From a checkpoint of a small image captioner.
Data: trained on regions of photos with short descriptions (Visual Genome), 203450 training examples.
Rows from block 7 of the image encoder of a small image captioner, named by matrix and row number. Rows with one number belong to one neuron. Each number is 500 + 25 x the weight over its row's rms, rounded and kept within 0 to 999. All counts start at 0. Numbers have three digits each.
After each neuron's rows are labels from the 100 images, of 14976, where the neuron reaches its highest value: "colour at peak" is the nearest of a few named colours to the mean colour under the peak. Only what is clearly more common there than usual is listed. The data: regions of photos with short descriptions (Visual Genome). In brackets: how many of the 100, against the usual share in percent.
# fc1: MLP up (encoder.blocks.7.mlp.fc1.weight, 1024x256), inputs 208-255
# fc2: MLP down (encoder.blocks.7.mlp.fc2.weight, 256x1024, transposed), outputs 208-255

fc1.589:517499506510480498510475483520491466506480526500526534471469463502522560468536506474523504505471519453489487533523529502484512506508508444507493
fc2.589:550465435514455498536476493450497476485462486459489530487487514496500476495466475485497512502508501495510504500500517503498549491509530495532523
colour at peak: purple (27 vs 0.1)

fc1.434:494474512521480520492502471499523461572489494518505482488494523487509501476498495483513430482483504512532502517525535480462503457514479520476528
fc2.434:508516484481457485500493519481505542501450479523532510533533509509541488526495493488479519493515447557485540491518418534469501493442528493475469
colour at peak: cyan (29 vs 1.1); blue (27 vs 0.8)

fc1.574:494469496518501531442507510500519514516509515453482507503466502529516492419506457478495492500506445500484497504515569494532501501557512500479466
fc2.574:468504490493464486529502479501523527505494507463476542486526514483468476527454522498467488523495533498514518469516488480477499493468492514506483
colour at peak: red (32 vs 0.7)

fc1.111:504471465522497480487486528483466451502523498534545507516495504483478481536513487467475506487460499526470508501512494553551504539507489488475480
fc2.111:500529521497503507516467474512457524520470515495496447521500545457474515488504534492518500515525466492498542493505511502533509500479495541511478
colour at peak: black (50 vs 11.8)

fc1.420:443528495534487486498480518485541447500489473480467529565500565517517471501505503467445513474502512479482505430520528464519523481511456492503484
fc2.420:535506511534524523456479493504471499524510505461515472524495503534505492506476474508525471517498513502509480559497450480467429506440486457477519
colour at peak: grey (66 vs 35.7)

fc1.479:470421529534445503503477525494519476502500539503540485506451477467477496491496530526507507509514508493522461505524474532498457541511505495492492
fc2.479:504534465482521480492505536483432480487507511505547476500499497535469464465507487520532506515492513504486493515490483492525500463502494523536585
colour at peak: pink (43 vs 9.4)

fc1.143:519521487493465478467485481520496528479496486517510508472469518479504514496498460460567461502515497524500509538527510508493486492505531514452446
fc2.143:493505531475505481518523510512533467514460507492521488498493464513474466475481502505517501515505503516495425499501485484463520485472487438533502
colour at peak: cyan (57 vs 1.1); blue (32 vs 0.8)

fc1.148:500464456543528463506513505454511509473484538510474466491498515503490547467495525495509523451510476503467501556519547481512519486461506484518486
fc2.148:497519498459444543503506492507544492513502483548507538493491477493481454536482510505547508557516460501523454499536535456504516508453516515527490
colour at peak: black (44 vs 11.8)

fc1.299:438500494491499532485485486501494511475481498526503485513485534501482492468530502509566477478531521566486468521494503489515502512505492478528518
fc2.299:486521526537523515500448489479519521498486489463504498540540487520487511529450606491482530500526492496518505516489492505492468486461467509479472
colour at peak: black (95 vs 11.8)

fc1.239:494527485506489525455501462474517506501488513480520511485535514487539486486528498497458470492436499523487495559513495489477485496460522461519503
fc2.239:514479487528513509498500487487508495524524520500454507496518498505510487479449489499528535500513525474518470519493476527516522531496551518479489
colour at peak: pink (50 vs 9.4); white (30 vs 5.4)

fc1.99:486484561529488484535495503522487516480485487494512505490440532476474482525495487508501515476508564487522496512511486528510503511500459515458521
fc2.99:462510461505523490541500519542489478499475514479501521490517486516468476491499495536466498490499433498498500484506501486527509527498528485481519
colour at peak: green (44 vs 0.8)

fc1.363:501495521474506467527458467482513498493484490517511517479503511500494516504469525494473502463518540475477504505487466484489489520486494573523512
fc2.363:484528490508508474463481557497561498483495464494512535447513476508517495492465515469477509515485449502506517511468566484495512483499503514477470
colour at peak: green (32 vs 0.8)

fc1.357:515505504459478496491580533474500508489523479488500492470497501531513513467516489453500484460484486494509509490526513488508502472506494501539479
fc2.357:508458520493489498466534491490511534516480503520507504499453485502505491465493437496480476498480500487509500468487493486484489531461487514479511
colour at peak: red (85 vs 0.7)

fc1.168:485493497484523498504487450548522508489519483502516521508544519474500518470469501514588510531419485475529491504491511535481507491433506549482491
fc2.168:483490502489555452565473509477502504479538496490452504476514453514500497510524526500454522493512562514526494446485511481500520496528458508476514
colour at peak: pink (31 vs 9.4); white (29 vs 5.4)

fc1.703:515512497515497490490494467451540545519485475488475491485465499492474484554496510526475504532511448535505535528483475483476504524518519497482480
fc2.703:522511451530485520463485525484470473498494529488528520536512516529490497458461479531491507504512502470520486525590553501472513473460506479505491
colour at peak: cyan (27 vs 1.1)

fc1.648:533517536479488496487492480508528496457476501470530490473494493490526483511500518487534506495498558475499524514535486503500501446517493471482494
fc2.648:513502533443505459530486487469527496505488501516500481513476490517507531478514505484542503496518494486485453515459553495476510535466516519536537
colour at peak: blue (38 vs 0.8)

fc1.290:495487503542478506512502475508492538526480497465525521470498507495511496483508525510509494516485545517473540516469498456500510477489476501505532
fc2.290:521505528502498470458485490474506490487516523498553504477489506510538507517497502490543476496490498511473478515529489537532498486488484470464444
colour at peak: blue (60 vs 0.8)

fc1.190:521488497538449527505478525458473467532511478506514492506506524465508502512536482532480547506459496512544504471468511507514519513499497531468499
fc2.190:439494457530520480513502492515503506473494508540466534528497492535480455493508535506467517511537492504462511537519490492527506523470481508484458
colour at peak: pink (37 vs 9.4)

fc1.554:572496516536485522525500521489532509496502476510479471506492461507523512468566512478510516509486500478522492511488534474542524499499475514475508
fc2.554:477543482523490489486498517512464546473505478502497506502537504489514459497459508498486499493480557451502546521510515490489513477505536478487495
colour at peak: grey (77 vs 35.7)

fc1.691:525522507507528538542511496471473474475490503501471511487438500494509517480495502489501451502512522558517517517507528476504493560466505486508493
fc2.691:477476466491503496467554482470513498459482494481528526489498501503510536482493535488525562509592466499519474449521486444488508467482490521504484
colour at peak: grey (70 vs 35.7)

fc1.639:467510500493498511497519491491513545493491508499509430494498503467463459449510476472520465493491496492488505507501469520510515523483476448520481
fc2.639:511531467507496519476480548458516491532489488483512494499490463525528502530512493491526495537454507517465463455502519494497466499548510511490474
colour at peak: green (54 vs 0.8)

fc1.657:533515494502553496463516495497533545481497472497481460497475474519497524472493493516509535494467502510493482477516506542502473501506554457567508
fc2.657:534498468508451464496482518473507502532499516510539484480497501512517520483515435508534485502468507551498498488456480521500514524512477491507534
colour at peak: red (63 vs 0.7)

fc1.24:486495515506519497511516471500473483459498517476476483481501472491472483470524526484523496499518477491534497519496477529449503477477488471504482
fc2.24:531493493522515509546463524492509541500501516520517471467496541490480511515453513497491456478530525468483494501503536494494502492468476473526468
colour at peak: pink (70 vs 9.4)

fc1.182:505505503511568522428470460499450479505468464491507471481493524507498508487483492490508519482478552515510512538484499550488492508506517531496512
fc2.182:544461484514502467523512489509510493562433515497536474510488522511479435499504501507516470423491468470522511427505500493503501500500525551456486
colour at peak: brown (62 vs 32.4)

fc1.309:515471500495538526534485480532474503542534475480521500489483503500470469516468534520503501546518478485485546487511437500456491494490487469484508
fc2.309:461547544511517492519467521465539482475511485483506510523485523501537535516465478497490506504476518470478476508505544522522536498570512498490514
colour at peak: orange (28 vs 1.5)

fc1.139:494483516486507471524497515486477510521486513461490480497520528465454477488524460524466479478496509527487492494515471560568501541486508464513511
fc2.139:486527491531527559496455463493494539484456526524470509480493506479479517459503474467492529484470534535485460479458527482503504509475517511512494
colour at peak: brown (66 vs 32.4); black (31 vs 11.8)

fc1.393:513489515558510474557475558473524496490513500472499491492485478533512472436515482504512531484510479522491500483490507499504443498523481466491486
fc2.393:479513501475478457527481490470470509490531507502474486497502522503491486494509529507486501530501505495494542487468496465494495503473510536504545
colour at peak: green (28 vs 0.8)

fc1.466:512519518499504452496526479545465510526510519520490504454481460484493498494501457476498467565523496500519518540523520517517490505514536500550507
fc2.466:471530524511456500470485508514508479499501509498503533505486493508538490541458502507478514502477532506502451469504477495521516484447478505527512
colour at peak: cyan (46 vs 1.1); white (44 vs 5.4)

fc1.365:478478516484494524465535521483487485479536443509533518465507505513503510486457492497534523486526528493512505461500498498465502576440501506497527
fc2.365:481506470526475501504473499502551499496460478460507515476505463493529492452522476467499504509526514511481434509511485488497486500518464461529535
colour at peak: orange (47 vs 1.5); red (26 vs 0.7)

fc1.598:489535503490501504501504490507500485473491505475473488501517458539519479479488486493508490499525534537524476489499479511510489524490464488511487
fc2.598:501512530455471517504486456479450506546503462528520502510494539507536553483496580520554488473490495501479517473537520489500478463472511453479502
colour at peak: black (45 vs 11.8)

fc1.464:517509474487534468494511515511499443501492493495468467448491497493463477495464543481510509477519525479509495501461506480463509501508549516495454
fc2.464:501501523496524530501504525508492486470525507457480447460466513521529500493494458507483450504500532467474519476517524514487512496530475522466484
colour at peak: pink (45 vs 9.4)

fc1.334:471549525441522465505509488538553497543495464484508526516526467500478486471485500458469521476481469491511466498478522511477526536494509525496498
fc2.334:504465495485507453483519492463546560447510525539458434444482448475511482514518501502525443543501507510487486501527468511482466501516478521484511
colour at peak: orange (39 vs 1.5)

fc1.353:476467474503487484544498507487466496480522428506475461502498480530507529507493514487506518483489529456544471479466506469495498523524493515484498
fc2.353:486514466507552468471499505464508555509476513508533498452529509482460502491518457497495492489507505526480519511474507489541486477467551509477518
colour at peak: red (71 vs 0.7)

fc1.653:532495446505440523542482487505488437467509516525477481480511494472493486460453482538535474541499535511521483507442510481531477521500494439532506
fc2.653:478514540482507471515482504497512513498487520520519534543481488513507541507520495500494542509492444516494491503506510505515494497489518521516520
colour at peak: blue (47 vs 0.8)

fc1.160:503471511471529506492511508499528495500464493489535505462519482482486537501513499505505458492535493530526495500500513518485523494478518495514484
fc2.160:531481493536529506505554481512539534486479494519485501502500414549511514533510485481469497461487534501487499533538470476480512521488463508487534
colour at peak: brown (60 vs 32.4); orange (25 vs 1.5)

fc1.360:495487498494474509500534504479449457479469513537477532515511463496525480443527506536533495528511475484493524509500490528536494517494512498500461
fc2.360:499513478507518505489489481533489524569545493488509491528488492472486459482532474495523488495458507491492505485504524491485424523468489527499491
colour at peak: white (39 vs 5.4)

fc1.120:500512561467490471533504550511489492505443523461513504518503495526501493497476484510539479522475493518493483481484500549518485511472502544529499
fc2.120:478533496522463486482495489479522505503540506569462537553505492535557521511511495488479564459493480530493519526513471456516511465460498504519495
colour at peak: black (59 vs 11.8)

fc1.189:535491492479489526495512551489488487505467483488493526460462505498463503503501470511485503480497484492481480529506508503531481555527508502471463
fc2.189:525489557529465484517510507510478515536544536520552507507513453503470478505500477486447493498463467481482498498505502517500518510495501544488539
colour at peak: green (47 vs 0.8)

fc1.233:490425501514516576503475492536517507505491453524494532514513503510490481527502479474504486523490481500495455535511460505533503489534513478500515
fc2.233:536534502493535447522509557490481506513499457490479473472515507485482500523538521498508511467488518503456530532489559490491516483511478472510534
colour at peak: blue (33 vs 0.8)

fc1.747:517509548486486492498510525486447483498497516482560502514521451474490496470526486481520508508482523491538540494491519501548502504498495492507501
fc2.747:448499481541433507515508521499528476500489491513470560479534525498492501549505542511496492511515527510480527556510474485463513511509510503536531
colour at peak: pink (39 vs 9.4)

fc1.756:493496471490529477515506521490475501517531542507523476479451489488483512497496491511466479485476542505488500485494503505510491486524487515497505
fc2.756:477495514501465493522545507487509474506478506519476491492475460490531495486481525496497462480511522482541531493496528512491476468493490488465496
colour at peak: brown (70 vs 32.4)

fc1.611:496498466507480468505457506482468469452473481454518478490503576482452498476490521494519486484475494497473440489476495503469494541511505517554489
fc2.611:510501488448509539522482517501490480485506436488550503516495463487517489503538507502484494490502498512496518496503515504450499481476503489495519
colour at peak: white (57 vs 5.4); pink (30 vs 9.4)

fc1.613:512450507527489436527508482509458521498479507462488496489495529496479521486505481531499500518490451520518532501467536504474532531490508488501485
fc2.613:421520452496514502491567499459555516443528520551507496498474475523535504497479521485489508516491509511506478515516504514507481499509501525535490
colour at peak: green (31 vs 0.8)

fc1.604:516510514483492446484502504509491535529491483506483477518503531503472531497455501474494541494466525499468491484497523477458532512492507539491502
fc2.604:489521501500471525541479496490534478516513489526525547514494496508500490505544470538486516500516472499469503473492493506513537483480480465514477
colour at peak: black (82 vs 11.8)

fc1.11:524509509517488545519485505475476472429542509489446490524512497506515501532466506536519501522499509508560476502516499496518497484454485472498554
fc2.11:498537481493490475531478506499456516489472518503527482503487528517504499481490492488507526491497483524481535510504531549520510504472478468477474
colour at peak: purple (45 vs 0.1); pink (30 vs 9.4)

fc1.118:505500465519484497444504484516497490455463482457535525491504530468485539537519507500473477434474503523511520513514542483503485510468536525514537
fc2.118:509530556465504479517522507497503471544490481512491486549474489505500518488453477501513536508530499480516489480477503484550498472497497478479492
colour at peak: orange (29 vs 1.5)

fc1.134:493535506538497532502494473511522476502490512452522481505455511501528508466534492507499455500521464429468507477528557484514507488456554500476479
fc2.134:548567482478465496495484477530517504486505474519498516545500530474493520503474498509428546488463532558491495499482471466538491502480487469522512
colour at peak: white (77 vs 5.4)

fc1.759:482517474548506498495494518511508490479498489478534519535490547490481519507487490522471488429502465488466550492465487496485467480527494528477532
fc2.759:481480524522495503523520508495474495529459537482485471512477515499508498507476505499502547444456515546524509501559530519496530529503499485512506
colour at peak: green (32 vs 0.8)

fc1.108:498502471477499503458491559516457510495474551565512506499498556552519568471513520464507468554449521513499532518506524508484540483480503479522444
fc2.108:503473521526523476522512502508493495513481461478476507520516511537492532465472485499530523492483468507525479468499515475485501468481496558545562
colour at peak: black (100 vs 11.8)

fc1.697:511515513503496446496490500493522496495518460500496459460520465478509513498505486499541521492471462494527479512536489487473530514510471517475523
fc2.697:505519470502483466468522481492512528538526492539522466519498443520525458539527495503492477503519535541503482538488485500513469533512563481517564
colour at peak: orange (48 vs 1.5)

fc1.447:511474501466489494476506464502470507529548442507518516544525510480476519515503456513524501475528498550523492487483532477497517504517511469465471
fc2.447:508521510505510497506474484468506481495543584539512535461484525505477509518482513485500490465509498515483545558526493503483507536519509488480521
colour at peak: yellow (55 vs 0.5)

fc1.702:488478497496487491496472469514491500504496528503500514494492559488467503543468458476471567484525486488517476483498483434492504490482454497503482
fc2.702:505487531516489548508484476493551509517503495511517503562482500529509434469520482515490496510539512496547479504483547531506461540569533499486546
colour at peak: cyan (42 vs 1.1)

fc1.549:510478499456521497457518496502459517525530466511485486520496491497483513482422551472496469502511522488480470511489478491527457496458474487502467
fc2.549:489527487492479513477517439500504496523506496514492516490509470509502490478592485526493526474495514491495504490486487482478488528525526481485503
colour at peak: orange (70 vs 1.5)

fc1.346:487510471484520523496533502496479484490507491489485501535538477496536492519484491536494506528461535501490519510502510537521505442504438523507485
fc2.346:503493535431489480493488518497552503511534463495491541451482516497500482481537552481535491481493516500512473513454464492487534544474523497495512
colour at peak: brown (81 vs 32.4)

fc1.305:470470491498516483482494469487503478477524543477505523478469517494498499524499524512512497457497494509530523554537464502502500528502455524512481
fc2.305:502471498525508510520525492532508526539479505520479518525506520479505466554612497508549526516507544486499483497474512514487473488481523491468512
colour at peak: black (35 vs 11.8)

fc1.226:511452491553497517509502479481531465479495486513505494486491473520478515493483511511492508485470491487506493477463535467505535486500565523497479
fc2.226:558463532486504460511492479488494437488509490502497527498501494484502499507553491521506524519479478448497477502430477507487523504498496478496493
colour at peak: yellow (44 vs 0.5)

fc1.153:455482528471485487465480511490532504504505489486521527518482479469524489503472554523511510507488454514518580513477496486536502536508536467484484
fc2.153:470499481419515447550495512523487525521512497511503520508488505456498477518551491509520463503501528539524472498514548492522525473490469494502498
colour at peak: white (33 vs 5.4); pink (25 vs 9.4)

fc1.361:482464488498534454480501490546524521481509476479497539487501519495491511463483487494485505512513467443508455517469484531504502464517524533463536
fc2.361:504511507509477491503522492526514520469507520451487476521463498510492486523484492488456462527483508489533549493519520448517536479512432494522489
colour at peak: red (30 vs 0.7)

fc1.144:484457525504496449461489452506493555502485493539466502502506520487481526500470499465551515482478514501516507517533469484501479495525498468484488
fc2.144:523522449498502498519487512529512486510505492480458469518515493566514488495508480542509487523522469510512476506481512489520518477482485497487495
colour at peak: black (100 vs 11.8)

fc1.110:524521502496541516514497490531517522502481513501552472499471522481469513467488486473471508481501516516500492519455535476472489566446492513461496
fc2.110:536542488436485463508507490517498476539497446504556500492520527451466499542485490474496480520514513529505546528501497522514469483475487572504508
colour at peak: pink (29 vs 9.4)

fc1.69:503442499526487524465518512490467520523486523496495487470519483451524531514437479509510489537512525551500479526483534504490462470509469530510510
fc2.69:545486488529473516488519516449499468454535503516513483502495513512481480522504458508481474497484519520482508453519479437477497463484526432530536
colour at peak: cyan (60 vs 1.1); blue (35 vs 0.8)

fc1.371:519476421469427530502452495520463510515487475533498514499483543515482486513536503505498502516472504499505518483498491512481493494516502514541501
fc2.371:501528491465585530472503501440502489493533511496562551515502509505538508466509559486443513529510476493486498517512505461524501510510520503505488
colour at peak: yellow (46 vs 0.5); pink (27 vs 9.4)

fc1.390:504512494467509525506539489507510503462518471514570530492480508498514507533516499518513532520490514500488526511493520512470519455450515549503450
fc2.390:480480475501441507482518474534530518537468503505508472493512471500504529516487518516460543498509466479517500517504480500515498440521506503458560
colour at peak: orange (78 vs 1.5)

fc1.255:487504505505480486499445490519431475537503476547496455503529502512522482546502490530492502458521495508515532477486508518533511494522502488539514
fc2.255:497488472482482484478535504460510538527480477503512465549507510476485494509555494512518483474467496457494488554500512541545494500476497497444463
colour at peak: black (33 vs 11.8)

fc1.562:498500469491469537505480521515502480520513487518543526488459506510474505465496523501501447494504505514482509500488495443497544482478492504489498
fc2.562:510509541432473539527494504506523566507482497503519452548475489508474483492511466529524517522489488478539527514519509487448503524497527517472491
colour at peak: green (58 vs 0.8)

fc1.254:503492454489490489470487545455516534541526533475465502508434535506522507489518504516457511499420515469485442508506512503519495495504525512501453
fc2.254:474517492496499465534494532503492515489515482481491500491472485504503494490474446530526474498497525528491520496541551464491521519558440548508514
colour at peak: red (25 vs 0.7)

fc1.77:471491490487494501521493496551484472492479482484490492462503502515525506530501529494536487466488531519524490509468488468460482503510518458513504
fc2.77:502477483518506510497494513489511516453502521553512455473507490528492506457504480500495497514513473506475513510485511514496484508486538530517533
colour at peak: pink (40 vs 9.4)

fc1.543:519468499499497490550463515493495527530481487486508483499508463470484466502550473534509511498501525514528499468529525480525487494513490489479508
fc2.543:532510501500481530520505495501498524471466480495464508510483513471489520490484488477490505495496562505503564502531503491481497512523463498496573
colour at peak: blue (27 vs 0.8)

fc1.328:494526494478468460496513501498478545499505507509508516487469520481522508495461510494535482525519502471509496501474503454526498538527512500506518
fc2.328:531502466536511522509490542515477491468537465504502518555513516531478475539514484514481500504476501508504556495463525480522505495516482488524480
colour at peak: orange (32 vs 1.5)

fc1.20:502502479503495488489492492513495557503454519493551472506529525490487508505507520558448495472485507504528457531497486507516499504458497436456484
fc2.20:526469506503500529465510511503528492479499501536530485500508505495503513494469497496532485488507500517520516482465495493489545507512458492510529
colour at peak: green (65 vs 0.8)

fc1.373:502514500549524529462483533519486547490475541526506520509498558489482493537498501502541526536449453507489478496520467471537514488542478475503476
fc2.373:488474442517512474494501524490474511509492521525491502522518494471476522456539471505490522472544520530505484520471503504475467492453553520488533
colour at peak: black (29 vs 11.8)

fc1.198:498478495507507511486490492507491506452508463536499506517524529462532513498522501512482511488505515484503568531527558496497501522479483512509538
fc2.198:483529533460524488514458487501507517556506512504532490487491497512509462499506497507472500467474487479508507499507482449531486517497506490486523
colour at peak: cyan (29 vs 1.1)

fc1.535:468523467467502535498509551490491520478466476519534493458482486469473501485490501503451510466526506459471518535461512515519490503526520507488455
fc2.535:515450448500509480453479522502388497534480513480512502503514514509523529489528497480471493456456505488498523547498547498475482462451489516468569
colour at peak: yellow (52 vs 0.5)

fc1.193:465512439514495471459484496517445532488541477508503492537480517511511486494464526511492471478527500484512492518472461479519460512491497498508480
fc2.193:527455484530482516459515491470541467505475469502488483526506479533439476517515468485508533499483492543506509512541548513501502503507520489504476
colour at peak: black (99 vs 11.8)

fc1.490:543497492508471515482489477510494516453476491525518498515458515451504495520505498518481491475483501504465539496493487486506533532509493523477505
fc2.490:487505488493530510456457517540514465504525505469481523531512498507499554501487510455511504493512516507507521527469541460521523475512522514490460
colour at peak: green (27 vs 0.8)

fc1.12:488506488495498441450515529523484484514467487531500566499540486530494502490500485529521515511499490536484509476514523528469484513437516455513545
fc2.12:514496499481536559502466505470531528503474440432456512489501502496497537490549529486481538511511554500500516487501486504474510535519473494516533
colour at peak: orange (27 vs 1.5)